Weights of a small sound classifier.
Model: activation gelu, moe expert_choice, num experts 32, width 192.
Rows from block 2, named by matrix and row number. Rows with one number belong to one attention dimension. Each number is 500 + 25 x the weight over its row's rms, rounded and kept within 0 to 999. All counts start at 0. Numbers have three digits each. After the name is the row's rms in percent of the matrix's.
# q: attention query, key and value (stacked) (model.blocks.2.attn.qkv.weight, 576x192, the q third), inputs 0-63
# k: attention query, key and value (stacked) (model.blocks.2.attn.qkv.weight, 576x192, the k third), inputs 0-63
q.63 107:491484470490524464472526471501474496495502528494486478500480516498485549472499497458518499472528555477509536519541551486471453501531504509513472489459501465469508481509516475545530489568484517
k.63 101:537497535550500497467482489451517455500463558463522457515509465557495538480499465485509511527490497487529496528534498503520490543507539493484512513505510487460530477501486517525505529500478515
q.64 103:508462505549530474502480489484512481529506497470485514512519466488501479520498498504529543500533487494504538477518506524487520467485527531499542486516492510508510491489527494514478511457515490
k.64 097:513475483546463452482485517500498520474476476514523545496499489519490493506484506498433513515479500485568530520507531509531529501525484506510495510521460518486537448481471492521523507535454531
q.65 101:511521491504452470504456492513489544497516494521493524482477493520500510497508485498485551521483528534469529530511508511457505513500474453507518492458500518527478498538505510519481512489518455
k.65 095:502520505517530530502516463485524497499525472535534494498503541515478557526490515526478464510508473516527473506509497481513518491530504515496482495479516472511551516489432489515529541486506508
q.66 102:585512485518532518517481465505537469519452552503525501481545484478504508498499496497488502503496504498512494468506520472510475490444510513457459507454484477463487482503490491480480535527518508
k.66 100:475532516475493490527518493511518520509475494512543522493524507480465520486428469493507505447450520453487524511520473466481464469500482472509495502498486506508475477480489537484490509497515497
q.67 101:513490521537534524534512503529543485546540492440513529492514536509491491486525435509498490487460551503502509463509523482490542499486485523452484521470473466473523542533484488488508462518493508
k.67 100:516457507507468502513502482506523493477521462514515486530523510453486486494507499566486521484458463443504533455483477551482494449512481477521527509506509444467529506524511518469507507466514482
q.68 095:476497493514484455514551528491467530481500506541478483490455486484508516482530501506519499537492501507465510504536545470466521516505529484445488519542496484499487480480501491521502487470493526
k.68 093:476465472481485474509453453528477524506503526508500528513480455443479490498490504514516525492524504506490451556486489523445522475532498490449517496523520514522505501508495462494493482462493477
q.69 101:503472518486492506444565543477460528461522503535514484486433474514464487504463493497464534492476511457530491536521488491472448519498523471471471491501520482455490463470495563515485475510512493
k.69 104:463504543462483493523474555494494504489472522484526507485560513515500525491521484524535499490519516542502498502500510470487514502505507537505503495549450541539490481482499496505472454522550496
q.70 094:503514490515469502524502557474478485505499506529509521503473525511497500465481495520528474492504498508491474521491499487556513492543554464522549478521524479495496498477488519531476439498541529
k.70 095:491537514466492542498510539498466460516524523508512529482517478520469520508534475489511469491476487539514509494506453498536502500516497453481512490450509474497502507531504538465509505529489464
q.71 097:470450509517482500500493498500496518516506512515520478527495473490490481524508559476490528511499537545511477489491471508463524494494510497519493525464518512538480508497549491567506549534469528
k.71 088:505489477521553512494494481491449545505472492464528472471494541473490520490515469466503463491452484473479468468511476487514508513501525477510516511517506513511477539468489485459531469508462480
q.72 100:490503491481533481467489525538485464527478534507485502482517488550429441501480535454475482458483512527506505524466481488505473494518479490465508508516508512489517491489494503490515532500502508
k.72 101:495513506513481496501478472505510503486560489468495491507543469513484541528527514520527485487479487466534504480520514448504524541541471441487525508522517514536505523494462492499522501503492462
q.73 107:482490509489518472517509470474467481488534503513467491527487507529521483498499523484443470517479451459520435514466557501505531534489492504500508441497524520465480499538533528466520507493498501
k.73 103:528467506489482508554499511491466500526517449505540540506520450518514524537530534543509483518476553468548456462471479487453474534523520477469546493499489490505473525480529492471487480478482540
q.74 104:492523499482496486484503544520493482450486507482513484464519469437479509460459472534481464495487491492491506491476516468539520468480509497486495468455567499491486514476446523496521469475512528
k.74 099:498494479493498540511504480499487509514547500528531481550463517484496504502475519515503497502510505493534509503515476531473486484523494514480478493500494499482504478489477486544497545489510515
q.75 098:503523500495493511482514476483494525498513496504500456529505500517499472496522498480497493481505513487510480497494498509536457528488463520511521506513485459489511512555497487492502540435465500
k.75 096:536464475497492499490492544466510513520488494486543484490490458490504524543497508502524489533526462486501465495511504498494483456499509517482520507486529534561498528470514460547569560466475469
q.76 098:511493488477510495478481533515510493516500507550497505480512504480556548512507491476514467499516505513483547514503482538474473521488497505508523459478489510519515552507463515475548513462513524
k.76 104:489510502504476458513516490495531508462507502499532527503487518545504493498475487527534529529458505504480487506513452444526480512471512510510522534440512527504531489452493530512547510501509538
q.77 103:491513492512468499542483528521531467474518525477488487506522485507523553494522502543496503507503504513477530478490502493464538510512487465497503502499533473484492513469506463465486495477552508
k.77 105:493522505484517492512501481509477488515527506548501488488475497438513537477524516461499470504493508515467472497484471497523467473508459531499529475498469521464531517487475548511524506568519505
q.78 105:480483493498470535490471506480465501470534486505501488485508469515508470491478482503487502500512503495504486556499452476480462523519561517516508490478512498474532461458496477501476498548464498
k.78 098:496497532492523467502482519494505512445460493524494484531479512491533545498519521514499471456476513475493514536501536526509485467491497536492482504487487529500481492524467500486489497537423488
q.79 099:516434497465500534516474467502507510508563482462490501487471487542462520490502513488519481528494481531480487524410464508519514483458505485512515497453488521484511482490490518520502517524470497
k.79 099:516522505526489521511525459527459486500511455494491477552518510499508491467487571514508485497541517499506516469498560511500527525528489512497509525516481523484515466495525481556490526485464509
q.80 100:517505507496523518496487516476547484547437512535501520479535506485505525538497507477476480496498519492535490488534489488514495531477514495506496517515449510517490525495530492548497524485442476
k.80 089:461534483476538507512481532512493483490535535494491502509546499512455477489507500472524498492468535520504474464503524531521499466517505448457518500465503514507509508510482487529523496442491503
q.81 094:508473473464471487502506472488500479544487479471457480524476486560541494476532539499528491497453493477508485530508472499462455488475484484507489478486497514479488502517487557480477491462475538
k.81 095:476488495536511509446517483481508494529496541561495503476542510486467469565501498481480479544506460525527527513514484519522483517492504523479538481544529523533520515521493510510529486522486503
q.82 096:468471500487469483518490515507515496464543500549503518523559483493512517512469521500473537476519503513479477532446469515512473467481513549524553518461509515533501470508509525500516486515509495
k.82 106:416491527505479534512469496485460556532507501506479520543487538533469482511508456511526482479466433463482532503537514486515501471485498499495463515503510568498496466534481549517469523495523515
q.83 097:512504491463534478538498500521497516478502535549499483488444498543513555484478493492557502491543484453498507501492497489495527477495478479481539513473451466497523523477491530468540489499514487
k.83 099:494472523504474462529492513495529478499436550547503469527506520505496510496517502538510532514486452531467530458539529501539493527526510504506556517519496512474498480532512563512519523517495521
q.84 098:499511491560491512484537484506472487521491516462495538550465480473539538461513475509478470449526485496514458474525497517530542440494503467506521529514465490482464496462453545466505513487521468
k.84 110:549524525498473522550466534507521472499472516515489531531481537476530506446501488487495484564506504451532488545512522480486457494480502483512486487487483502506493495521488499510481558491480425
q.85 102:456506523525517499478494482529511501496544477506473522488546570475540523485515488428507490534529502487478536481470528501513537524457543528454514512493517512498492504483503499488519474543488485
k.85 100:503527472511524524454512465474472503496531527492508470478506519514499540502507485486482456493512522475484481487497478470490511497523468462502542522467494511482502479460485470446507510504529519
q.86 096:473498486501494517521492503535448498499488486494524540478516488482535534501465473499512534471503527527481450478473462489529554506501507486497472493511517488528529533488499505509500470466483511
k.86 109:533511515488518479481479454510534504470499466509508495495488485529482514505491494520475492562472462517537460481531492519502489481478516494519468515509497497450522505518459506500466506510505484
q.87 101:509506478546501491545507492500495491503481514488510531474465511559488496519458542492532512528469455519528510472499503504499436502466471494505461524497518544458508525523527517454518517533506510
k.87 098:537502496528556467504464514511513476467512491505450516462480508451499483525525519497506498517499508481526504514515466498514494522519509468502493502484488471454487477506507505509518490541437509
q.88 106:477519536460478525460482527511488516521509502520456502520478485509505498526507507513501527481498528490480518446494557544524510493492493532507523502536503503501501514517482529479478523467522520
k.88 102:501488508500462522527506504516491499534478498467493493495494523484479511535525518487471537526487506531462461507487491481439489534522439516503483526538549499503454445520502507461483519468522508
q.89 105:474494507508521473478522518461476479522501547501502507475499476535523506451457489478461526476481519495478464566473513500466479528516516548507498551510462500499511522493507504485452504476507474
k.89 104:497505540473492497579517544478469459497500482524478514490459493474516496526494533526478490529538455502525490494515485504498505474523509522485457499500540495463547465497521539519530499484492475
q.90 092:499515507491448506547551482481520515520553524523518489509480493517508488496463505511463548464522514468489467512471497515474514484484518516509488487483488493468513524509512484487519522477509445
k.90 102:477468518502477534482486470438518493491528540502478476486492518491472535505510468488575493539510517483529492515454501451541536511477481518478503509508516531490503480476507505455507451501493511
q.91 103:465498502521532485477512523498529480499541485512554528499523523473462521524490482476491442508475497564497489451484484480503531492502535514501526519477497502496515540510454468559545521483488462
k.91 101:538516480533579515514487493504514510491543486499535517515535488526456491510502509462493516531502514479501478534534538518492506525503478524490516480519517501525498532534514497495506492501537502
q.92 093:501459539486495542531518506534546503496483488491490511496512529476503482467498517495485494489502494551490471488514523512453493495504553504492545507524505475544512536470471512480491528516461552
k.92 102:532525504464484469481473491494486481560526497488522504540479509530470499489471497475489550489487482483524499504441510477472495478478494495489515518466501499471483519451480518493554529488514499
q.93 100:475528484484520487547496518536509499519536501539514475472532475494508520477520498517501549514474494466476540469479493518448475501465517483512505513502477528500513461481477529482500489485480468
k.93 103:430517476514484522452483483458518479516491467514471506509474476521510503477484518511494481467500483522492497499491510523533488498523539490529447532478495543445514560569519473504540485522475572
q.94 102:466543524478452528510553537499494464493501505534524505502480491505514496506497537468507492560457490506512518485479565481489526520521503504502510499483461488484518493485565532493514497505465510
k.94 102:479504478498523481486513533482504518511542417501488464479499475496497522512543502490523518485478489519479457498507494545491547505470517513521497506517516455468451544529465496495503482483536531
q.95 086:510503504478515531482506507505500479450506514514493421505480466497468542549504510492498498526514558504482514518516527573484524555524484522464534496505516482489491515497526476528506526491535489
k.95 103:453533532496497472477519505570472494490503452541526492507480484531473477515491515513508475424507470529531540527533528488522501476536475560506523519457454469506519500487489542508523522534502486
q.96 108:522490515460493488490516501481492477537513470529484484476526480482475461508525461518466526485486474513493474497457527503463512458515528503500460516544491507499458508503477433465521562535474485
k.96 097:518471531484491532492523518512449469470478517450531478503505509528485467516530496503492517535506525516510462490534504460513508438485547474508515532456520484466503474484504473515497465494480489
q.97 106:494547475512531475514474509494521486524533475508499463494465492478476502486475469448495507474522492504530513494484545499471487459486529507482500558545509487485541444485494524529508490506470501
k.97 105:491474501522484503528541529516488499515460486490473503545495526470406447481505494471520545450547475482511510494517503446490482465509475488490503482486567483471473487537474489513457508495565502
q.98 098:513520490472504539520502483473528480481508533441487502472448517501513552522458452476505504494506494508493480533484496496479441490509499534498473523511493483478502530499526489510504476485463504
k.98 102:480469465498481545471474546482518490528487518489494510527540497500528520497535518447517514475519512524514449475472476488484511477488507497490519506480499524456463489480497511497538536468510500
q.99 108:522509507501497514466539486521496475506502549496511519509483511533494503509506473534507487491467488533462504506523531486503527500485550453468545516474470478510531556480541463486508502524502502
k.99 102:526462515523508556518515469509539448520498553437496509493488514466507541482446528470508498544504462498466539511493526499481501492520479487491492487509525497496496484484523519491503478523482476
q.100 094:525506528507462519509478467504438462492462483478507512484503476516450476464496503505529523510501478483479489489504492508504532454496524500513549518533491532446496485478517444514536506520515524
k.100 095:519543538477475484534449472488505511509556507532496473516497470494478522485498507513487537501515513510549517537545502501553511455504524542495489489496503530478491550494491512538502476527526503
q.101 104:522473486477481539508538485479528522492482496428498468525519504525497525532493527510529519527540481492510449489479498526511479499488485499492481502502451498508486546508500502531467501516491507
k.101 096:505482531502490474485470543514506499455458540474535479561509511520483473493504517540549519535470509515518492535493448530507500528510496495541475532517483477505465522473499530491528533507496523
q.102 108:467494529477493494483530454534464529453499521540504496522496512525526516468506483485458533497508521472510505483517503462553525510494501481485505513508476534493513534499491484551490485529511517
k.102 108:460520504503449513480510486532520448495440528528499511429477506508511502476498476514503437518487499495511521504488519491499533453523477525519513476467498492529518502477466482462514498512481484
q.103 095:464476517502459512517490497461517535461459506544509544500489528471504458512494495450507541525531475533509479462538495490523504488476489526529503509526493515514476476515468522510462523513480488
k.103 098:508446516500488528511514511513518459512482499503426433497484496477475522529472481484446505475485524523492511488497494466502490482477543478493520529492504516450505476449507504464489482546457502
q.104 098:488508503467515516535517486511499505512485497488510449516497495568481489481462511522493498494461499531499506490449466485475502508449507493501514521464528479560469530466495466517512475479483519
k.104 105:561538470528506467506475466476519485508487557487487510461515497524501517515512496491537527561506509526494513541493469460460459504500475523492511470478493495506523493447477474481500475507528495
q.105 101:484544487539505534493505531467518535440497494477503499518555528497504472525464498468482496529452454529490495495501484529489510518490513450498532523492506512474509511502533472522504505509535511
k.105 100:543501514496469497509516551543539552528465526495450492534473468513520503449478470489483503509463514483497504504525530481496519508495448486500485485531513492506497494477498484481490535544484551
q.106 099:510485491503537455477520503472498503513484554456502503517525508529468484521515456502490512506511494486489475534521524492474466503489521548454491501537513492452576492550497495498552544509505472
k.106 105:496508493457481544473453462485518483478517484543469530500495504525475498512484500556501504512484468512520530572488529540484514531497503542517550516520497494499486487511543495485484479521495484
q.107 109:469529490453516494482505502438485490483476496520484481553467460476482472524528476531514465441423492518499508479534523472464465478525495485491498484523489529497454524469462506527528479508516510
k.107 102:485480498515481479486476514542552440507509511462512474504460513548511501478476488506527475513491511505459494493505531509479502478528492540459482525514533491491510449471510511509541519533504471
q.108 101:496533482504478489518469531481532512501494507534523493447486496550478541481506483504512468484489510530506469526445524483528524468499493531485545528525497550506456521478527474492477517509514485
k.108 100:438455505495493539473512493502465525514503451504530502480479546512505477483543523500498495505550503511486511500522484481477500580519537529500529463503492503459458526510484472441464511506541520
q.109 097:506462486501482493512494483512459479533474528474514509491522466438450462486514479502450509456513521507460487496481503510487508476481526503505515510478447486473498476490522520492516473475425527
k.109 095:527466539535541536530504476542518494507530489499516483511509523517488518489482491507508449512539459482504487493504507525514492532467491506450489519506523490510494515516517465493483505500491466