config.toml
model = "sound classifier"
dataset = "read English sentences (LibriTTS-R)"
train_examples = 15625
time_shift_ms = 100
n_mels = 80
hop_length = 160
input = "log_mel"
spec_augment = false
win_length = 400
targets = ["voice"]
num_classes = 2
arch = "transformer"
norm = "layernorm"
norm_position = "pre"
hidden_act = "gelu"
head_dim = 48
fused_qkv = true
bias = "none"
qk_norm = false
parallel_block = false
inner_norm = false
moe = "expert_choice"
num_experts = 32
moe_every = 1
expert_mlp_ratio = 0.25
experts_per_token = 2
shared_expert = true
subsampling = 4
layers = 10
width = 192
positions = "sincos"
pooling = "class_token"
label_smoothing = 0.1
loss = "cross_entropy"
residual_init = "none"
optimizer = "muon"
muon_scale = "original"
learning_rate = 0.031
momentum = 0.85
nesterov = true
orthogonalizer = "newton_schulz_5"
adamw_lr_other_params = 0.0011
gradient_noise = 0.3
max_steps = 4500
batch_size = 512
epochs = 147.5
lr_schedule = "cosine"
final_lr_fraction = 0.01
warmup_steps = 220
weight_decay = 0.03
adamw_weight_decay_other_params = 0.05
Rows from block 7, named by matrix and row number. Rows with one number belong to one attention dimension. Each number is 500 + 40 x the weight over its row's rms, rounded and kept within 0 to 999. All counts start at 0. Numbers have three digits each. After the name is the row's rms in percent of the matrix's.
# v: attention query, key and value (stacked) (model.blocks.7.attn.qkv.weight, 576x192, the v third), inputs 96-191
# proj: attention output (model.blocks.7.attn.proj.weight, 192x192, transposed), outputs 96-191
v.157 098:524490511515533488419463481558526459489471467524475464454464523511486471463501520453522498372462452480513417520481561505499528459610489451570541526547498554553535490506473453580439529504477532460493506583510490496452474555495553466423538511555461567557571473483482500518516501517513444558
proj.157 101:476526500542559431448519538578472473518481536474496459469562471465544428456514404485396492520539552473450467517478539471518466551458485501475471527430483429534415553558508477504455442585449507557515433535541529527447542510489464541479465487486548537476504537475460526613562540529428493527
v.158 096:493469468550486500556503517472549452481531515555480460507463448488458535491467495547454504456518493475495512535458481531489513510543500445519544534551561519582515498518501556577472459444527420541498526443507520483502497511472532539494500509451501465497376460471504527474521477527567519434
proj.158 100:439457477530540498466550512436467460450524489529458487517427533492446447482562486543491493566561526525524522481516462427508546488507519559490483515531484517517449499463474519514537466420529520519467535519508491517405431467557439453520517507473509508552560490481615518469571481563536411504
v.159 093:544520512527493554470489449531498512533591502583522522461480552458480527546501480428433472505509501519537480468474454470501461485514525447557522512480521520415556526464455475464488589494543469541520409466524479475596503560474489521506521419536517500483517493479515535472486506526562519456
proj.159 102:499479571512599473489535444528546603454523460472471489514515552502510488480471516508566457456509532528486508545576456538524513454544433549545506512520458540543523477511553529483553468487491401440401530528494586564486486527524481454439475509448490510506575468496553481450538545528461474513
v.160 107:471473506556547521446503492550505501493516534469522527479511461615497523509468463507467495472552480420481483511500547515590552505506456480488529523540495435544462453497453479548464474479531534450529397479496406460555518461425512494519525459541483580426479390494506582576507468465504463553
proj.160 100:549463533501471519563580461489537437492525534503489513466530444516489481544507459482488560458439520495524428526484515558512501499506500522471511564553499565438524462559484509480530500538457484498471508470514567433560447377470523543496490488493475484469530558453448448482570429569466520508
v.161 089:535447441519529506506546516552523530493463538460470510454527543407536523404554454555491525524441518548486450393501465443494541460509423544498478467483541511449455418474483484562419516516461511427468536497480476529441537492511527550556473533533444562534551485465512514551423523548478518566
proj.161 101:473498497500605503520473494504501536489492492463469496479554501485517465549521462501470486493425557481585474544495494512483540527512463465447534462510463563525502482483589532551481483491587455466472544491439464505499481437521538497550483565490503448536497489542466552509489548566442509519
v.162 093:486508497528524503516441505489481509509476452504456501526515472508597447531432485478518541467458538454491468508519388552468399522455454524435514418538548569450522483471637571511501502446574473531476451429481536513533492495440480528558464508533532514499491461490534516486462522500457501477
proj.162 100:467498506503497497556582482459549496478503525516470481397466459471517448501485514532525434509406530499441498523503576517579497473472503583530488508507565564557438482543469465491483528501453490508514461571507522451495527553517515467453564509456430545500429536499464473523512497442417455539
v.163 105:494494514451468493550540432454412501514595479489426479554466497477459536498510525468480538505522516492535536489449458443488523429507479476497505546583443539520545512483556533540487565496502440540502489490484554493504524487485412488486554504511431544493573540590523480516509576518433457450
proj.163 101:522560560482476507476571456489471497473497500485506520476444474563481483484452526467455424520553518514475464459550467431466501550514517506506569567530495539547470400454501500576500478595497487463540517443441471471455478566530510532503511518502548457397565489513478477547474464467546477495
v.164 098:543483557494541443532519484415460495451436529468493519564520533476554415538494386478515495536518469453464487460555471446486489482520502484502494533522427451462460510445483590485473491445510501503505470509469504521472494448510552452478460524513477462432500432527473549586477527467523450470
proj.164 098:519514506454498515540576526467545543477472493561450483468497485453475484471498507551531472541481484497526563448523465506528529458538503483533412558478447508520543542517491488514493480555514439497468495477485543493503504505465512495478395563556471507524510478471371509508508476511489455468
v.165 099:484462494528410467484527523492580519492494510430528472533463493493525448509445560480505549434539535516533548581503568511512483572464468536552489531407528478475479515594514459542496453480487556517516548540453405436489442492427561544519464456469566486534556541435580510581441514498379529489
proj.165 110:554510470558524497583499491571432495449521505455437566519482538498432532501462550512527485432453561484585488513533468514483493474503525435508521546521467531547485574521486542503481452496463506440522502545451513467464416465455477442543447496431480502478504495559564480471478492444530494596
v.166 093:512530445539491482479539539514491552523439431541504503491463503480500496546561386527551453428470495526402473456458577514577498457519449401540537494446615485485488449504465500498484489510502540487575558461546507405488470538478487457434582491527511477497478501526419497508490462466553472521
proj.166 099:517536503473506524448477444592583530560489495490504415485508472583516501540584497403535564504530476540502467527514486450472531552555492516534513509527512439428489494457480440585521541521474545480494489587457510487543429568458511519562489474507518456546443514487460516474456483489491596437
v.167 098:501526545453523476546532545428530537495492524475482503503492530448532479464507473458380502480554538375493559488520525455536490523452491519503523545542601546506515518465588570486475446520485504533543498566514564562579522508462401398542494415492592551536528513497527524562539465487530488478
proj.167 104:498509433475543524451482528545438490494442533489528508489550497451517563516510573412496482532520500431464501513522481402490450515545547517524535460463520530482421528485452498515467500517469493497476567451520408512470504540496564563501446435521546500450519512566409499474492491577433562509
v.168 104:493458518506452478543523519521541430439500464484413486515479455504457609536481496435525472496516431566405476543519545504560523449537526501525495507512541561424505488554521472432504477462554490557517544533497529533575465509493424479509482519472469499487446522440481516543535494494497459458
proj.168 105:499531499491493520503481430525487489412478525432526479497479534525510495421552393525497470518499497553472502509438521570509515490545586434471458540492588487509496466501535439476486517529516491511434441523494549498458516521530518474609520523500507489565550470495425491515572532483467496500
v.169 109:501504489506475547541535496469481509568580485497578497472540517584478462531436454472508457464407520528449518506505474427444490527482460525465533436457538451494460498459513516451550477529503436499499462457434555508520506433505530525538473529527518476606540508426549525489547445485513552464
proj.169 099:514552429538533483449509528444470494443489458493486511512500443487481477492476482515560477418441542466511481505439531476472493521486507498439511400453471476514539519380401481514488501513516486522523450498516447534506511498453487480484442454475513520486441529492579445519485557526541457485
v.170 097:505587475538468517575501476459501562490554505459476508522522471551612475496500455515574503477440487531505562555486493459485525491468477492533486571532490510425448472496418505587532541458522513517472486512547539477434437441451457501450492482440530443485557457457515426501567455475469482472
proj.170 094:479543523497461459502540420485489519575586461534607499522445476512469475507449458489531553501497487487426464485450473491524527502501491532458461542544464517560466492518542466462461467529506536422509463496477504513492562431579504527485487452522494526464500530462436528497516538452526413536
v.171 091:436509576495446424500551523476517399456514519534472496560500497548500471563523507550560474440503428517572413484512493448527509437473574521526489437501509536474514552550494485474472480488456494489430528483571549516504471470436530502489571485472511548496466562491484556497494454498476530436
proj.171 094:547516584530441489507449541517467525508538519461497504454494517526530539453532478495516475497444457502496596523518593458510481513493497515496494447539470535485481499525555518498488592500533465464463529566470478483470544525486467514535543530507537498497468515461520478513558584579537543525
v.172 098:553475523468566442487544412384520541553491496514482475518523446444439463539486484483529503521456521526533507547522506530502489458405459465445416502464518432580528538498517469592482560427565519515464519466497497535544476522552538544559457525504483474506439514476498512511508537434430548440
proj.172 098:440524560545493442481486522521509485569443490506480512518508427421512512533474480567468450542511496540481559528586423513474511521512451518586470424398494519519434497558411570426518462491520471591515455542522500473464535525512445567482493517496458505518459511492475445473520510493527448537
v.173 100:449576464417480608526492461493479536462528456549504513467472509515507484474433543503510490521499503464515556546534525424507531511528506492584530540522530475498490557475446541445473472450487447472559529550518521493450552532561489514445425518499477451538486568521520521526588501461479494511
proj.173 093:544558491450486560487544414513498454530464473509458497464500531484520594475529491532503395457421633455417500533509528531520521459518542538542491466476494517532560513525508458473495544450523516503485454551490514563557500490448505501452559573483489488458554520540465518528526494489461444504
v.174 096:477428484559503471522555508390471455443510514482451516474436467482532429469515532519566515511477448546541436531536468530491518470470475570519509478447532451463468479529439514539473520504537558477490517506466497460473485445511510532559522470500532522493491462451534541467434540483507491507
proj.174 104:436451441609521529487548488471454408525549454457477533506553520470515459518496455514485509467524552474530538465559440493564534553464482452441474540494499475494539481533537529542470481554452502526498479530478491511452565559471475491501464467542550517540504474481478478465493586499532544492
v.175 108:517455485472509545524465481509556499533520562516458479510533436468547509490495435532503419420531515546558550480512518542483456426457529537513501492461509483587513533461524580562535485565423493534488485477497472546498551510500508493481488457492533514480532362542431531556512446494541486558
proj.175 099:466397517479565508520514444441527460535438502543540532469504511474526446517453556541448433493559530469457542472475493557462492424533514557510503479478528547576514435533493455568505492490433448522513460555503506538535472510479476468544437454461459478489459538510558605449512456472520562486
v.176 095:503526466515513537499515552534537517587508508555518446531507472464484515429514516521472542451513512475455471445485560533577430501472431479471500476494482552431464525561455487462537453500429506453466544504509469562447455466452481461427494460538537478530520417551491511456468492513487548492
proj.176 102:488468481441552512474443467506556510479459430496522483548532476467525483498542451507433537520528470426533463440504460487476506461524509465450482530486465483446416546553437442391484506560520507520453509570573465420480461517443537524485505474492553410508555493447475437564484591513497501512
v.177 103:482530454571518482619551549495480478519463481550514387493489486549414500499499498564422434483477515499488472455478532416506506466543499444457486491496450486445510524536455427453473386530473458511545502477551472554524504483484567526513497494496509487492482471511396518514536491522472496463
proj.177 102:549539532585473559518467537490485538562462430446451504497528428532563487555520498516419477496522584538470477516596522507580515395522431528472513482475519505517507489504572482549523430497518449496527500528502516418531568491533480533465533501495424454529485493542546509518558553470428558434
v.178 105:488531468489521441460475517485509519545572394479519540545451541550482509602470518451517569493566489470462457521458459497429479503465476457474486503541520520530455445475523495498443481456521505486528533490529412460470478508587521560524571496461504445530479536471544515493549471472544416443
proj.178 101:460437539441499493483509429489475474573580486480457539488518536526430516503471457489487500527500535546521440498502559567474460531508533461496496463490560498536514565531471494415460458589483509524507528558453493494495489526507469504522531548497468471562429520547491503483488506551441443440
v.179 100:493504468502532498564467417567510494504476523547485531486500476497539477514509440514480502579480500479438479491449559527460509438539468544488525519489497473470498507540583485409539475403538484513455544529446451492552443505405578512535542515477477501500537499497456522413446496550486537541
proj.179 102:510466561538543523503540554537519490497529501477566457529437511510393568536456481479427527482432502556501490484447512477476479491546499488474511498514483494530468486465491453495500478515401509429504526490458452485506471480575466355482438510487488527505492572525506452463539521559507510482
v.180 099:545511480472515495431515546460466480458528531531443509453465435424453456486513490558440525559402512476539515546447539481557530489529540488488498478496495458517454481471538444501489522463463485510546475488520498526428418463560448542452513515514493461607505570494453452515521492513575481467
proj.180 105:526481442474496517503473522493532464541533461459560516488513496485495499476536484440467506498560584437510512493521554524455463483454515511495512515492484539508579431460488456455472430422543489505525476532556607548474415529440465458551535501436520491423457503496505536560473527494531456515
v.181 101:527469475498494505438475471478520509470542522478390550524505470451524491504530493527517435396414524484585504434542503516520497587427537504557503457580514591538589473517551460524441535510559534457450522488447497436499409467491588514563523508485552474478492526500509463520528494484544517509
proj.181 103:455557504438498465496443510484515548476464508512493516564565505455556483531495553497484481541549493506443425524549446501538541477476500539488488548522465454563513538481515568530443517473484493531527486509490478489511551519466518434549578501486565565527477484454532590516483445532541512520
v.182 100:469447526509514612559547473508521463544442466517520536459523588529546486512496447479512453523555500468468411529456459558467527541594500506523472515486541526473511537523512490550581552539447575543532432521492515451474500562470487535465533518518522494477517471504514527435535495462563505530
proj.182 095:474510462478451403594444536515509532488523470505392571501552544525514453589492558445484462421528548481487493443462513491511489563533555532489524556416490580523545468483524433447511517480473555514461541468517519528521424492479507491488473538482575479511469523568529584508493491509463564485
v.183 097:455459473480534439558534530475496546448474504396502539517587542470447487530505431542525537546435435512463451464495496550477500514584485572479560456502503525463571446558551475532510471509426527495521474455452542443540504443490525506498464413532494533533480472509472496503459462514526538481
proj.183 096:521382510511451483528488589423536490597509426524496586516556526456453484502515511481515493510416498595531477538476449496480499522500546462559494533496511536453434533498522524524429537483507363525493555538444503529385475433486426431511471472537512494464488456554482546466462538426532532475
v.184 103:517427414459441503502491508495529496528490482475474525454506529481463503512595511577492508485536524476475463488467540435439502505433447543446490443521443446532490528477472527444473472459472472525487508493521505520515505557502425468538497465559465466524519599529518452462442510519593447530
proj.184 101:472474434481461515498490526487478534493493550440469487531489518581496538527489472490575582446488551527549459483520505479495535459480496498478447443528523494482486561484471480555491530498509478447475484448490497555508520481465506470460537557504462468535523493576501580470441481517469537539
v.185 103:538447550475456452488466486444505517386507511484538462424526522491424484471508493516513579482491436492489520522391513475496520588518526499503575548487499564451483606527422486484531503529419517474437523476470506502509535514538538459533487483521434450527448450464506534540483562490566474470
proj.185 099:519506467463553507535517530505470540524492519559472517501529428536502454524508506488477482466498509474477463525514448466511500464540477517463538449482458412472499540495434543548420495504514488518449513568588500418433456491543556499437517477532499583490520499426502522523509518559475521412
v.186 101:461582519502490555521560493471506521462520503621512512439541481442579518483488527553470569454477469569480558541539498561517470470457445480425512478487509487492476462550500501505494430531503526516569553468454539492488546498475469515507448516530519491503476525510530524507450497503503452485
proj.186 097:511482502505492539536544477448490496555578504513492505489472459488519470440548502536434564505512433462490512509433518472614511442511396515508481557451448398475574533577472518458511454481459463471496533466534569501512407439542483502439468450508520538565553446475446528491553454451470591511